From a checkpoint of a small CTC audio transcriber: log mel input, norm groupnorm.
Rows from block 6 of a small CTC audio transcriber, named by matrix and row number. Each number is 500 + 50 x the weight over its row's rms, rounded and kept within 0 to 999. All counts start at 0. Numbers have three digits each.
Before each channel's rows are labels from the 100 clips, of 14976, where the channel reaches its highest value: "loudest" is the band of the loudest frequency at the time of the peak. Only what is clearly more common there than usual is listed. The data: short read English sentences (LibriTTS-R).
# c30: last pointwise conv (model.blocks.6.c3.0.weight, 384x384x1), inputs 256-383

loudest: 500 to 1000 Hz
c30.119:486501436457443516459454437508410457477537530460582519511462490485466490509500541444506439455436438342572591438511423562408511414446472473468461455559505387666426447377557463485457565546513703663475439463633497505475717535457618506497490546480563637530499447416594496475442589607723475715457485480534484499410510406554397504451527586426568582548554452398479495420629457381395409587525

loudest: 2000 to 4000 Hz
c30.233:550467486477547591483498509485487656494458428551450443576541465522585567489452630343564540605455599397453480556470498482474474525500491492517570495476559545522411480476620518523519463508493526499502613528454586546527511472532481564546494580537434544596513518555498486524516511480526488508524573514535510568582529438452486526522444528537482508555464506489485525591509456564471542454458

loudest: 250 to 500 Hz
c30.339:491526569399493609473518511489514464503481470527515490553495469615569588565501621529588614521505466545528503541523555489507497582555558456553448457517553418544505563526525494520448490580537484498494464497436514557517504497512534496518509504461512461599433538550525417464454512495431433470509509498448492499467519508504515517454496493479424547653468581449541523465488515484511463567474

loudest: 4000 to 8000 Hz
c30.265:548471510464514481476508548463446449442502482454596509520428479471455515553475505505400478508518372455516460478500512530542507452486421499467430479532419498461450456484533462436467512480497456489506301439520522494540516466524485508485522520552494451495511498399523442488419488473500482466440500472500562596335578464510480461493478437429523517494517464509513512388511501458474434544504

loudest: 500 to 1000 Hz
c30.274:488516416457414458448469453494466422477549541449555541506463520440426443489555491413449414452442373410544558421499433556458492477423521478515416471536477411664473481415454479492482590537505698635496361488579494492483714522474598505510494519481580549508496425496568497508446611589700496691517515499494473516382483411544389478485495578402532534527565498477510481379632508431415402591489

loudest: 250 to 500 Hz
c30.154:468487500503495538468543435525487438467410505471530490528527410527525540502441568521490510505517494417468540469517427485468469466451498501494472420477556423536571513516514539501448453534546552497456485391529591543482514533471540459480492505486452492470415516459447384470419556517488538450548591511499514515502472436444526522432510516481482478438497465390421524525529425492453449525505

loudest: 250 to 500 Hz
c30.212:505548543447429411506567449534506390519433595590492505505486499501427447446526433547503507461538486490500501479518477546495552428394436440466511484491479471539466469504517531464469531483443465483514491475567483470528504480414495434503455427522523463491468565478523487473520485529508506437419505450480463511375460473431472479469470390479478454482506463437480475459488508436507502557430

loudest: 500 to 1000 Hz
c30.248:545492493463516480445380348486442543550500504563489491563429515430476460485495430465530519440394462611469559463525539484465438490529515538424503500464546575521491460588380504518438445574458526484483526394474386545574555531507497480489461495476482538497487516480481524435561560445479508501432430544500494429584463532504425498427506539550499536488479487385487419511610507490627537483555

loudest: 500 to 1000 Hz
c30.311:516467512513455393437457472468464444471450549448436557459517460494497411467517492415416494479418400442506536512466486496472485394521470450431515456473550404525454374466430458466450513481491501472470421493509488443474518550493480570508447510429494525556525511471524454501491500544516459569377489510468412453390555492514421472435502550463527543581495434387518408442507497464444432484515

loudest: 4000 to 8000 Hz
c30.2:525501571446401412531463448588480449471514555512505468503452517539455429481505529464360545527461518443544428516470445576555488296535494532440539508489469477484403348548499501406416553558454508437475544426514484431539511583481495467545411505503526449562538534409510482479442596535482456543392430532510482504446500459466483505445510456559467471455478447396570499521516468348561576572526

loudest: 4000 to 8000 Hz
c30.17:515504508473410371515507516421454396512517441516585515514501534440428447418527463408418384485440402489523534511422412523515517445516466509480372518577517514526488414529575504560500541488492411550514410481533529473489441518584488520468453414513533364465516525384541478506409489514441497492487543550490572557352523530511505507553486472471466533456522464508468505451454489462489478537497

loudest: 500 to 1000 Hz
c30.122:518428466391463454520421453559463465505522492570517451473538546506458467508493472479536404455474422505525428501445468494479494429484497488405557437436399531461485435559530476445425466517454514540478482469447458434442527468429535486454441515477492516481418561411460479513443490539492447484466361516512445459487423504545426499444482517490543560417588439345517490481509554390593517489583

loudest: 500 to 1000 Hz
c30.75:457514481444542592512412540567412505557475438488518502512515476489520619543476615522528518642505493617494544536508528577574517528581506497482486500496571507480470569526636490554490517548579524481528477486480567542500494538516470579521542526444488429522566510461512572576500559464463482482491446503495487527409496569614541485555481580516487551595512506531560550479482486470579465514477

loudest: 500 to 1000 Hz
c30.302:509500498438435414480448405484432395479523465455555530448472536489450463486496487459508478472493444398570539429509459560485454462430544509422485486599532435652415482443488502422431598597482648632460398476600419505516692540499548486569508510522576556551474558431539507498426594579704481596442478503483494459402489461551444481453521623466472584478583489374496506378528465390420396604506

loudest: 500 to 1000 Hz
c30.308:520488427524463566506386492506474467527539439420501510508479521481438552526474516483472520525482476572489504486495533513603449395562451475502487346471603461544490471478553486532494478480558538500507441405520467481492554499481481574505527521441542433537468464430471507499425519502519470497466475487478494484445467538549454529448496601533546498501467481384522452424459516439522492456586

loudest: 2000 to 4000 Hz
c30.252:506467557364498454482488429468488442520530623478435519544526517550475572567499491497508532448521408535438488425491481478450536521504517512551389450428508421477534538423554455494499464508620499490513366454490519497413492448507470456470463464497496468503459457497516439477401488523478420483477503422511426522373421493443474496491460494448480513530454503493521517405521464460485472463538

loudest: 500 to 1000 Hz
c30.237:484451504443462391528502526511426468472536400566545479515499482545469459453517445474494443496416358414542457422522498585465514448423440511506422545530532452584488372412505479491415516587482627535443346500499446468450631533490569477441490487423530493506493497354548499508435552486594520560474572488528491543399512480499498517511482560492477556507477462401531476372571455391492437549474

loudest: 2000 to 4000 Hz; 4000 to 8000 Hz
c30.11:528493517472530590476508563572549479515508476476538535475479532521527503531530502553542530496481541589458487438508575483489460428435479445504470439478557487461569427536455511486407513577599513477493542408500484470512561500460510473493468536418520505515480504412464436494462475479489549421572568503434488475508472534528496522443543455513480476564470550418483450528498500461558539486479

loudest: 500 to 1000 Hz
c30.301:518452517482451429570490510597544473450445353531558432480475493526469532476429539423489440518429462534517520474490572520573475491567508461471470392506579504550491490519526513469454469607547574499466425475463514487510534588493522462558497497469505568554476482496495431455460558489481490504442458460449465481514488599556525512439487614488455548647494483442499452417544512379549445495478

loudest: 2000 to 4000 Hz
c30.321:561499513463539433552566497570514435494466553533455438461536536468464459580453408487428518430539467496468449498481495485483518433488500527462454469453510573524482436556553476492427452510582481458543470510440491483472471477477565440430477479511421502488468551456499448483436456412434484515447450517427522446507519486514464540444393566480438496515416452413462458427488544406530469454483

loudest: 500 to 1000 Hz
c30.341:454439547405467503582522495562504534497442494565474471473456444496531583520486512500483530556491448603505486537456532482576491488540489506527445489548516546522562483559432527489525484510558609530481499491447570548583536505497525459536544493523430493478500488455518421448471482468496538516513531576413557544405542551574533508549424515513432541529500456473521453493531458501582485499440

loudest: 500 to 1000 Hz
c30.180:535519544434518540370490516512545564496555508560452481527501495487602556550515571515508537623512512519541547423490508529424473497520493446459586485466474518520450417508483513484471593501474534463531617512502507541487568567600556518461503493509591614544526402573503482498553514496520449581526469452496465511590454486583472562524576622480476503583478530416497504572461504506462503532445

loudest: 500 to 1000 Hz
c30.356:548481518484474616579525506450471489512528455500468444553562509480533533525452591459536467542462380512490454500450466448566532498509447492527427493488444470541496450484524467507491492475543525490510410466482450542488488460518548478466538508481477470485522490524506468506515522480501470493517501515478533532464512533483504506501473554442485521555454490497462521396511511496534451502483

loudest: 500 to 1000 Hz
c30.107:502483514410479512467571487453547498501490484555473505485516489480533549527489544483464546599443512550476531555487512489500642517573529497513497548494441541525471506532428574508511490455519522533605502561527610553481543500473505586539595554470505435474587581516533529575526523498540469504470467508438460454456478602497610577644488517615536494518513527520478556492526521527530539503462

loudest: 500 to 1000 Hz
c30.160:508464457430489487389477471405505398522547465529515469459488510454457437420504462459454437460513372468468485456520448528484432429481507467533455459554505428554411486407650472543497505420487569528465386500549499460465556469519542442494503465475526569482466471458553451401461532521601433616543503507459563511410456446489369524465450530349509519536514474531514532374562433398419451485482

loudest: 500 to 1000 Hz
c30.335:488543461567431405567474500511552499466481437468484444460460469444393465426436372481431409502433380439514507488498467536550495538533588459432471451531550499553508541482515487515486510542509577491493396527515511535535575516495515507542521498482456471551468520593518462470506531527519504563487509492551490463525504468509452445427452573483476501474515534552463495352549501445472396526478

loudest: 500 to 1000 Hz
c30.280:526514505497433420525478472474533464498498504482542515471462530455439456501502456463476466485484466388527584413493413586446451588443597482423450492536542421688549573454459461479500561581522659615565441526589488518510698546517606536527529444501562648595502448572569513540483569544673446638482486489485483437403533387565391464472510641457444595552558527497497490448587542467453484547543

loudest: 500 to 1000 Hz
c30.242:416567511497389508441455610465469436505490528444471490484561520455457431446505563454406468451461407505448547501462389465483564442523492495594416515505512482586460447511454498471512512480527589545526362490491583503527487490523524557511476494510607525553473484495466493554423560557579475590554586448497519516392556454506483508520486540462524516580541442394541512399514466359493430483507

loudest: 500 to 1000 Hz
c30.254:545497448611564601492425591494519545498510516491507447565490556460511505507540409499572536472524547484494540497509558533477441461523464451469610483547480541508524487531639497432515464498412540526465669484534483471474535571494471493486470502516562693440476517526497526405572518492524479519533485492484491503579457503525468477478508546575508545466479514499527502614476503565486630541475

loudest: 500 to 1000 Hz
c30.368:468492502436510453461517440533484387479509545450522565565485457519501511550499558590560552481594435428512521510461495512493530451468441464519439476515514456612505473422570503426401562480529684533490446491604485473584619488404540505470449542554534559477464492435512509432420593611653459624447503438508427444392493457526448475396519586492574477565508577395561499416505466414449490588510

loudest: 500 to 1000 Hz
c30.217:458459520499491534483514543532540538416431482445435476485471474441440499488486453441503422487494447547511553529509519502561470427547444526473519460483517546535441536584446510514422441482534440437528505515529519501503468499468505423469505503514569503489425518472467501458449512599480489503524458489423469476534474530463430517490476510518492484501475548395477492454578489461567478501468

loudest: 500 to 1000 Hz
c30.186:486501491521484464373482504486539557463462506512484488534457445459501403449456520428536523426542470404465498486517448476435411415512454434452546424511464397539447502430499534477483578465464538492478536459578431472459525577518533488563527477442528572482507442526541465500576536496561521514579542494493485436602482432529475495416485561448486520492532546447484360518434430521402535472486

loudest: 4000 to 8000 Hz
c30.10:476511484491451535512487476390496477533463471426470506462490488504516562545486497547496440523548282521512437424473428526470499488495497448488322439472542352469463503457447503528504485524524501502553344478476472456437503493463508509506519526347496442508486401520494465526445485535479495466476471489436509485460471495545376526550473457363479466565468508503502431298500462414490387505459

loudest: 500 to 1000 Hz
c30.260:584531550565406427569465498514512403508508450563596500494495498521402543469529463446436445418478396468531556496536481605560433453549515536442434496535594474617489505496447506433424552578519537580489276549517509479506605585501572468517468518542515503512545558472565536484440565530645517571432475524507560496343560502577418521460521494470470444474561434427484451362512523435498408530492

loudest: 4000 to 8000 Hz
c30.129:447500480495410452450431451544470338423480520560530493513474549527554581585500641517522543570512332542474509431474463514579529532570514491486378512525543455504445508474491465477508449542515498510501348513495553546548506536547508527530525511489485464532504486412486480480496504530483463476504434498530497452354477543519484472466498495420498547578499499456493549348503474381466352497470

loudest: 500 to 1000 Hz
c30.193:497516448428456427508430487481395460501494595443583551535478492446432438494533495458459462446480472370575618467511442540469479405489440503506428426556575422611426441441647445459427557533535645600494384478596501504538663549528584502507425497519598545481508478373553449438379598579667495641476521456519517530352499409573433483467533621473517542499564365404507530420584453368422353599479

loudest: 250 to 500 Hz
c30.287:490454562511543555485485475543560535485529554573438475458435550506569468497530549491567510534502638496506431392473512412429545519452453504480581490438520440460527547536448492463585483541554444477527538534455438438540432451468496414485570481483492561471534483598479548499594449500509507461513496507521503493696506470506518500408520491552487513474489565494454495565555486604490579456475

loudest: 500 to 1000 Hz
c30.70:517480479479494455446551394524454477497512569472482498524504502501530526553529492475509506435525430325561571448484439551414466454474481478491397485570526440622488425400530508460467512552483646641512403478570442459481634538445616456496454474437552685468500476462564508496428651544687437672447471477490462474375468406560393494501533669474522534528560495388508428433607530377446436536511

loudest: 500 to 1000 Hz
c30.381:483453465489493543479417455485490469498490544462514514478453488496525501531495571464522509495504500244514552382525437534415451439402499494425514494520484419685445473366555517468463532527489703647526474453584479496527742556487587506546477482477576641555534455451600487516474646570697470664441492516451485479451509415522407463443475623444509575504527493444498492474609488397363464582481

loudest: 500 to 1000 Hz
c30.76:491457461432546485437420408559470525440428464564440448539530468398479440441433497427453386469417356467480455503470461527545458414481468541450352434479589493533462521515544435483425447505579537539483400468486525520518567514499533496512463538496474460521500465390530463415401509483550452573432497529511562509505567507425452489449480537451456459526494415372434560392505445325444369440507

loudest: 500 to 1000 Hz; 250 to 500 Hz
c30.249:484496472451440369523476530555378415544499523538577503442498553488396505423512438509423423525517367569523496468537486470534523320475503413464419443511541500510425467515529483447404520495437495488450329479542524495541470504474509521466406494496482423455534504308447446397342487478448512508490518484548471490406549499497542444399492466468468475481473432340509522307478412327507414553483

loudest: 500 to 1000 Hz
c30.46:543463481476470503606544516448529521492509416595497494547485447495534549485511555543540475511523510491510508490482546442505508484522419515531495494494430487531416428487461485491473529484497537537547532509516476434447521429480510553423530540419493445391440484452500521444496502499481514496513501486480516511541513556444501505561461514537511486567477526494471445529482458491544509481442