From a checkpoint of a small CTC audio transcriber: depths [12], 4.8 epochs.
Rows from block 2, named by matrix and row number. Each number is 50 + 10 x the weight over its row's rms, rounded and kept within 0 to 99. All counts start at 0. After the name is the row's rms in percent of the matrix's.
# fc1: squeeze-excite reduce (model.blocks.2.se.fc1.weight, 48x384), inputs 0-63
fc1.0 141:55 48 71 46 54 43 35 50 50 54 37 51 65 56 54 59 65 68 50 62 56 59 62 64 50 67 41 65 58 50 57 56 31 52 48 57 49 49 60 53 59 53 49 57 57 36 54 65 54 65 50 45 56 44 50 53 55 52 56 37 65 61 50 62
fc1.1 062:65 38 63 51 59 52 44 55 59 49 61 41 52 44 66 42 59 36 49 47 57 54 55 47 48 49 62 65 59 53 52 58 34 58 50 43 49 55 42 41 41 53 40 44 56 59 48 42 41 39 44 56 60 54 62 42 49 44 45 39 48 48 41 49
fc1.2 202:53 55 63 50 58 36 41 49 58 51 55 54 60 56 68 52 63 69 40 67 51 60 69 63 52 58 51 60 58 46 48 54 52 61 53 60 61 34 58 62 58 61 62 60 61 49 60 69 62 57 42 42 59 49 47 61 55 62 65 42 61 63 53 44
fc1.3 199:56 47 74 37 54 33 41 45 60 58 51 50 60 61 64 57 62 65 39 65 48 57 63 50 54 55 52 59 57 40 43 55 42 65 50 66 55 41 55 62 58 63 54 62 65 37 63 62 65 58 48 43 56 47 42 65 65 57 66 44 61 64 55 51
fc1.4 064:43 48 49 50 67 63 60 53 44 38 41 50 56 40 28 45 42 53 54 44 51 44 60 50 61 51 51 50 59 46 59 39 47 42 54 45 59 71 60 33 58 29 55 56 53 52 41 61 33 45 52 54 58 40 56 55 47 47 74 26 45 48 61 39
fc1.5 067:48 41 62 58 38 63 46 67 61 68 55 56 39 61 65 50 35 44 70 35 40 52 50 46 55 38 51 38 43 39 36 48 62 40 54 60 67 67 42 59 53 48 34 44 40 25 59 60 51 64 44 68 39 58 63 51 66 39 36 50 44 46 64 52
fc1.6 075:49 58 35 46 52 51 37 52 50 37 48 48 44 49 52 45 50 52 51 42 62 55 60 69 41 29 51 44 36 71 56 47 44 40 45 42 48 68 55 44 53 44 44 47 41 59 32 60 32 57 59 57 42 33 48 51 43 47 28 69 33 43 40 66
fc1.7 081:56 47 45 54 48 59 56 42 39 37 50 43 52 46 30 52 39 44 58 40 50 44 35 33 38 32 64 43 43 62 50 54 65 30 36 52 47 46 52 43 48 38 44 57 34 59 39 51 44 62 59 71 53 63 60 47 42 35 44 67 57 43 62 56
fc1.8 066:24 58 39 34 57 62 54 44 33 46 53 48 40 45 33 40 22 33 70 27 33 35 54 48 48 53 35 30 37 58 59 48 67 38 63 32 54 45 56 52 39 52 63 39 43 59 44 47 54 44 50 58 45 54 39 61 44 53 40 55 62 34 44 37
fc1.9 088:31 50 38 42 54 54 58 65 35 42 60 69 46 47 36 41 56 43 63 42 68 51 45 53 45 65 45 43 52 58 64 58 47 41 38 53 40 53 51 46 44 36 45 44 26 62 41 42 52 54 56 53 48 45 55 36 41 39 38 58 48 34 44 51
fc1.10 059:54 45 55 57 54 40 42 62 38 63 61 64 63 39 60 36 65 58 58 51 56 34 32 55 57 47 52 70 48 63 48 62 46 48 32 59 43 68 52 39 59 68 56 36 32 44 45 47 64 54 45 53 56 52 60 49 19 42 43 55 56 45 41 45
fc1.11 074:55 62 45 41 69 58 54 42 43 54 56 38 36 42 39 35 45 38 55 52 62 38 27 49 36 50 42 47 34 61 51 46 41 55 46 47 41 68 49 42 41 36 23 70 51 65 42 43 47 64 45 52 50 49 52 33 52 41 36 37 26 55 48 49
fc1.12 068:48 45 40 49 40 50 66 46 50 47 35 48 57 47 54 45 55 42 70 45 57 49 53 57 60 52 54 35 47 53 49 49 53 40 54 57 46 84 60 56 40 52 38 41 42 53 40 58 45 73 54 57 49 33 54 48 33 45 48 56 63 68 43 54
fc1.13 083:43 54 49 44 62 60 51 49 47 37 45 58 45 47 33 36 48 32 66 54 67 35 34 47 46 52 42 39 45 55 54 64 68 33 42 36 48 59 55 49 45 43 48 37 41 38 42 18 45 51 47 55 39 32 50 46 51 44 37 51 55 38 38 56
fc1.14 087:41 26 66 41 47 57 54 55 46 44 42 46 39 57 40 47 36 51 63 42 64 33 44 52 43 35 40 44 36 40 52 54 43 36 54 29 44 57 45 54 41 46 51 59 31 49 50 32 42 66 44 53 53 46 53 54 27 35 42 38 39 41 60 55
fc1.15 066:30 42 61 32 53 58 56 52 47 53 80 40 41 55 48 66 72 61 51 57 45 45 52 50 58 53 35 41 52 41 38 31 52 58 58 66 44 59 57 44 79 39 51 42 27 31 45 50 63 46 47 47 58 44 48 32 59 41 47 57 47 49 55 52
fc1.16 063:52 52 54 46 56 38 46 35 46 59 55 59 53 51 58 34 62 44 42 55 67 48 54 56 26 57 66 44 46 70 44 56 62 44 49 33 49 49 37 32 48 51 52 72 53 50 45 61 54 41 56 55 56 39 44 39 43 42 20 54 56 36 44 57
fc1.17 059:54 66 65 50 37 49 65 60 43 70 38 59 50 55 45 62 67 60 60 53 28 66 53 52 52 55 52 34 60 49 48 60 35 34 43 41 35 61 64 64 47 59 27 40 55 53 52 20 54 65 35 51 48 56 52 50 50 30 47 36 50 34 68 69
fc1.18 076:28 44 43 63 54 62 40 54 39 49 58 36 49 54 38 33 59 53 47 45 58 41 48 50 46 53 48 44 58 50 32 39 54 48 41 44 59 50 44 41 44 47 35 45 39 45 55 46 59 46 55 55 61 46 52 42 24 33 61 58 57 30 55 52
fc1.19 191:55 53 61 51 53 35 45 50 55 50 53 48 65 60 60 56 61 67 45 66 50 61 65 55 49 65 42 57 58 42 47 64 46 65 51 51 62 42 58 60 52 62 60 62 61 42 60 64 61 60 49 36 57 49 51 63 59 59 65 41 61 60 55 51
fc1.20 062:45 50 54 55 32 65 45 59 32 44 68 38 46 37 49 35 56 48 41 56 54 53 61 47 36 49 56 37 38 35 43 29 22 54 61 48 64 61 59 39 24 38 78 50 53 37 38 47 50 51 50 78 49 45 40 52 64 53 43 33 58 48 42 47
fc1.21 066:41 31 56 47 38 49 51 67 35 50 53 49 43 43 47 49 43 37 44 37 57 45 50 54 52 70 33 61 25 50 63 48 61 42 42 56 63 40 43 61 38 44 58 48 46 62 35 42 55 56 50 55 53 55 41 36 38 49 35 66 45 43 58 51
fc1.22 088:34 49 44 55 48 65 63 59 64 48 45 48 65 53 51 40 51 42 64 48 62 31 41 37 51 46 41 34 58 49 58 35 71 32 41 45 50 56 47 57 44 44 39 54 52 42 38 50 45 57 56 54 56 44 47 40 43 40 50 39 40 44 28 66
fc1.23 060:46 54 41 51 59 56 49 50 32 53 51 68 27 55 37 44 40 51 58 28 52 55 45 67 39 59 44 37 51 59 48 39 46 40 55 48 43 60 43 56 48 42 41 37 58 52 34 45 61 44 51 56 42 49 38 34 41 44 60 57 43 35 36 56
fc1.24 120:50 49 74 48 52 35 49 52 61 48 46 59 62 63 60 54 59 68 45 60 57 65 59 55 49 61 50 58 57 42 52 51 37 58 54 59 50 42 62 50 63 54 63 56 60 36 63 59 60 54 50 47 48 44 50 64 63 58 57 38 59 54 59 50
fc1.25 057:51 40 35 17 46 69 53 57 58 42 56 40 66 46 49 45 54 64 38 36 41 48 43 29 50 38 46 45 53 50 48 51 44 47 59 62 43 50 37 52 40 41 39 50 58 72 49 56 37 50 45 45 55 50 40 64 49 51 57 49 57 48 75 40
fc1.26 074:47 41 35 57 72 65 42 61 48 50 31 74 45 63 59 44 63 42 58 34 61 56 48 61 51 54 38 39 47 41 58 45 60 42 36 33 54 49 28 43 39 40 55 44 55 35 58 38 57 46 52 67 59 33 60 50 46 32 63 52 36 54 57 48
fc1.27 063:51 42 51 49 34 51 52 67 50 60 55 42 56 70 52 65 19 45 52 60 57 51 29 36 57 71 48 58 21 46 25 59 47 38 48 56 45 47 61 61 60 38 42 49 58 47 28 43 56 46 57 29 34 44 60 39 42 63 55 43 50 29 55 64
fc1.28 062:46 38 51 55 56 53 55 68 33 48 62 39 58 59 57 45 36 43 56 55 60 45 49 44 39 32 48 67 37 43 51 45 58 35 56 47 55 50 54 58 57 55 45 52 46 65 55 50 54 62 53 47 52 61 45 28 36 54 57 51 30 54 51 64
fc1.29 076:43 56 42 45 55 51 67 53 39 67 52 51 40 43 37 47 54 31 64 29 42 51 44 72 51 61 60 38 40 55 72 47 61 37 32 45 47 53 50 42 42 32 47 21 41 53 49 50 62 40 56 57 48 54 51 44 30 33 44 47 41 42 44 68
fc1.30 061:26 56 44 27 55 61 26 62 60 41 52 46 31 50 52 68 33 28 42 69 44 48 46 51 49 38 37 46 19 60 51 57 53 38 46 45 56 42 73 49 48 38 35 55 57 63 52 51 43 48 44 60 63 48 59 70 31 40 42 65 56 26 46 56
fc1.31 159:56 57 69 55 48 42 42 48 54 49 51 51 62 66 59 52 65 63 31 68 48 67 59 60 58 58 46 61 53 40 47 58 50 65 56 55 54 33 67 52 58 59 60 59 64 44 60 62 58 56 41 35 66 44 50 63 61 63 61 40 52 58 58 45
fc1.32 062:53 40 44 44 58 29 50 43 32 50 60 62 40 49 31 33 46 47 59 54 54 48 64 54 54 58 66 66 44 66 44 52 56 55 58 44 62 55 40 34 39 42 32 40 47 42 47 38 60 45 45 65 47 40 46 40 59 39 49 30 44 55 58 42
fc1.33 061:45 54 44 48 67 56 49 55 51 36 49 55 32 57 36 40 50 47 43 53 59 49 60 29 43 51 42 56 36 54 64 43 38 40 46 63 31 63 52 51 43 47 40 55 50 53 40 31 55 50 60 46 53 61 48 46 51 46 55 34 49 51 43 56
fc1.34 062:47 48 47 66 69 58 46 69 51 43 46 48 41 50 42 39 55 53 65 53 53 56 42 41 62 40 52 39 30 58 43 55 54 51 50 61 36 51 50 56 38 52 44 41 60 46 66 46 48 47 72 59 44 55 54 46 55 41 37 54 48 64 49 71
fc1.35 078:55 49 31 50 54 55 40 49 37 52 45 54 20 55 40 52 42 42 73 42 40 45 42 51 50 36 51 66 42 66 62 58 54 30 37 31 55 38 46 46 55 38 58 44 49 54 42 57 37 42 44 68 46 60 54 52 38 45 55 55 42 43 52 59
fc1.36 099:34 55 39 43 54 53 52 60 56 44 66 51 49 48 39 35 41 37 72 44 54 34 48 45 47 52 52 46 29 62 54 42 57 43 46 35 46 52 50 36 47 30 45 57 38 58 39 52 47 58 52 59 32 50 59 35 51 32 48 44 44 43 45 58
fc1.37 064:46 36 58 66 42 49 64 51 44 48 47 50 48 51 31 48 60 48 64 35 50 46 55 43 65 37 26 53 37 40 48 47 66 47 42 77 66 70 51 50 53 49 45 48 41 68 48 39 52 58 42 58 45 53 44 41 43 35 52 44 58 59 63 62
fc1.38 076:30 37 56 49 53 70 50 71 45 52 68 53 43 57 39 50 61 47 60 55 69 44 40 57 53 29 43 57 42 54 66 47 55 37 40 39 51 40 44 48 43 42 67 48 35 74 50 49 42 61 55 57 43 52 69 39 40 47 33 54 54 41 49 59
fc1.39 060:65 58 57 45 28 57 44 63 73 36 53 36 49 44 26 45 58 52 53 51 46 46 61 57 51 45 56 47 75 47 50 42 29 40 53 54 57 52 51 48 58 45 58 45 54 56 38 41 43 57 39 37 54 46 42 35 45 38 23 61 42 40 54 40
fc1.40 191:59 54 66 43 53 34 41 51 58 55 52 57 62 60 66 46 66 68 39 66 52 63 65 58 52 63 41 60 62 41 45 55 45 58 55 63 60 40 59 61 60 60 59 55 58 48 67 64 58 53 36 36 54 40 46 60 64 58 54 43 62 62 56 43
fc1.41 175:63 54 68 41 47 37 42 52 57 50 56 55 56 58 60 54 63 67 28 63 49 61 60 58 50 55 50 56 58 44 46 54 42 58 56 62 57 46 69 60 54 63 55 59 62 39 62 59 64 60 50 39 58 47 45 63 60 64 59 45 67 60 53 43
fc1.42 080:41 74 51 65 56 55 54 53 43 50 43 58 46 46 40 35 39 24 55 36 36 44 46 42 52 38 45 49 53 63 62 43 47 42 41 45 54 62 46 48 40 31 65 39 54 45 41 35 47 49 42 56 48 47 53 46 35 29 37 64 53 41 47 45
fc1.43 075:50 58 33 63 62 61 54 57 36 34 53 49 45 49 46 48 44 44 59 38 26 43 27 51 52 26 49 53 53 42 53 45 57 39 39 35 46 53 48 57 32 45 41 29 43 44 30 43 44 48 52 57 43 34 53 56 54 50 35 50 59 39 53 44
fc1.44 174:58 54 65 49 49 37 39 57 56 54 49 50 54 59 63 51 62 68 36 64 50 57 69 59 50 65 47 59 55 43 49 62 40 60 46 57 57 40 71 57 54 53 61 55 59 31 64 63 64 58 38 39 53 47 53 59 57 58 58 40 65 63 52 52
fc1.45 073:41 56 33 40 57 45 49 45 44 35 59 37 42 49 43 48 50 46 47 34 51 42 51 53 49 55 51 48 42 60 67 38 60 53 53 45 52 46 51 46 63 49 53 46 44 54 49 44 43 34 44 62 47 61 52 38 20 54 38 52 46 46 51 49
fc1.46 096:52 37 51 55 39 40 60 48 40 50 46 45 58 54 47 55 61 48 53 46 46 57 67 60 28 54 39 60 42 44 58 50 44 53 44 47 51 56 51 52 56 35 61 48 40 44 54 55 63 48 59 48 65 65 58 58 55 62 66 40 57 55 49 56
fc1.47 104:44 47 39 50 53 52 55 58 34 44 67 52 53 49 39 42 57 48 64 34 56 37 51 64 63 49 57 32 38 68 50 56 63 36 49 51 52 52 54 40 44 38 51 44 41 53 39 45 45 44 39 67 43 53 70 38 31 38 52 61 52 31 53 56