A small CTC audio transcriber, trained from scratch.
Model: arch ecapa_tdnn, norm groupnorm, activation silu, depths [12], widths [384].
Rows from block 9 of a small CTC audio transcriber, named by matrix and row number. Each number is 500 + 40 x the weight over its row's rms, rounded and kept within 0 to 999. All counts start at 0. Numbers have three digits each. After the name is the row's rms in percent of the matrix's.
After each channel's rows are labels from the 100 clips, of 14976, where the channel reaches its highest value: "top examples" is what is common among them. Only what is clearly more common there than usual is listed. The data: short read English sentences (LibriTTS-R). In brackets: how many of the 100, against the usual share in percent.
# c30: last pointwise conv (model.blocks.9.c3.0.weight, 384x384x1), inputs 256-383

c30.380 090:530572510528526579505542528439505517545557596529530463466466478519458465562553537475510443469532509531511522521505468436492404549496516477418581422498558489500490500526568540457514444446543517552562490615494533524531498497465498494479518526547461518557546543443423511493494495455457507591494540493538460507462486527493547504477500447523506499544551536543542578595556550465582535554506
top examples: the word "she" (36 vs 5.7); the word "said" (35 vs 6.3)

c30.41 256:552511532495528521444541536474534560516543552500550442464444445543433533507498558449545446550492546542490551553456447467516458549542556451470559461541548535478466525531558586469526457457542554508539452545468471576538466451469501518533535547528507500555493504431438558502553480546458549551460547540548446487436475536545515448495477458500477528547560512512550508527539530440537537533468
top examples: the word "said" (31 vs 6.3); the word "she" (30 vs 5.7)

c30.223 113:520529466488555533486445505490474537473487520478552454445477504604436514479549499469527434517436506523533468439459466483503489487439469484507437431488482428516510522489482491497476477483503468495477492503443516475506463451483502445500527523504513429496563464465477478510462437490440468467423495453471463505477506435509496487490457526533477523500439552506435465541464496463482446513445
top examples: the word "was" (35 vs 10)

c30.148 080:474482529483426522570483532471496494554518534453481456502489473489479545489439441507499539477498478505513516495480514520545494458455490456512486478499518493488444476479542488443459468437527524436495488513485508531485547531492510522508517496468495483495507529492512489430522462548497539549564519482514494494504472589505462560463601470482505486542528449529577429449497519500530548530491
top examples: the word "was" (25 vs 10)

c30.274 176:500546523537508549458532532490513532512512553499519466490437498541458533544589544454537443566492543505510587552492446473512458537560525457486569447528534545481455519523535571448521453475551553509541475533491509576501447439433567545522531561520546467563488530432445549525524482555451540563456574540520466505464491541529525468527509468535488505568592521559560510575559541440551554508484
top examples: the word "said" (39 vs 6.3); the word "she" (30 vs 5.7)

c30.119 225:518530516501519559449542527471533533541496551492537429488435469540459524546537543467521430530490529508513580582479441462523482552576525454449602459532547542482447521520560541467534450448551554511564477524467489576510488464473536541540529566509521500559487504430458576481547479546467559565457588553555453501454471560548502442505484469497462522545573481512522483537564526466543554537481
top examples: the word "said" (47 vs 6.3); the word "she" (42 vs 5.7)

c30.27 120:521468495490540493473464555455493540535526517501536419472471497534417515487527563440517420479535555540498473509458462502561481545551523470419489471524510471524494571493465483457501495443530478519475495506466480549518448435462496477574542472497521446456562457459434528542475449523469505513445499546526472580471507487494558425503504505518541512478523538489537522535477466427482486472460
top examples: the word "was" (45 vs 10)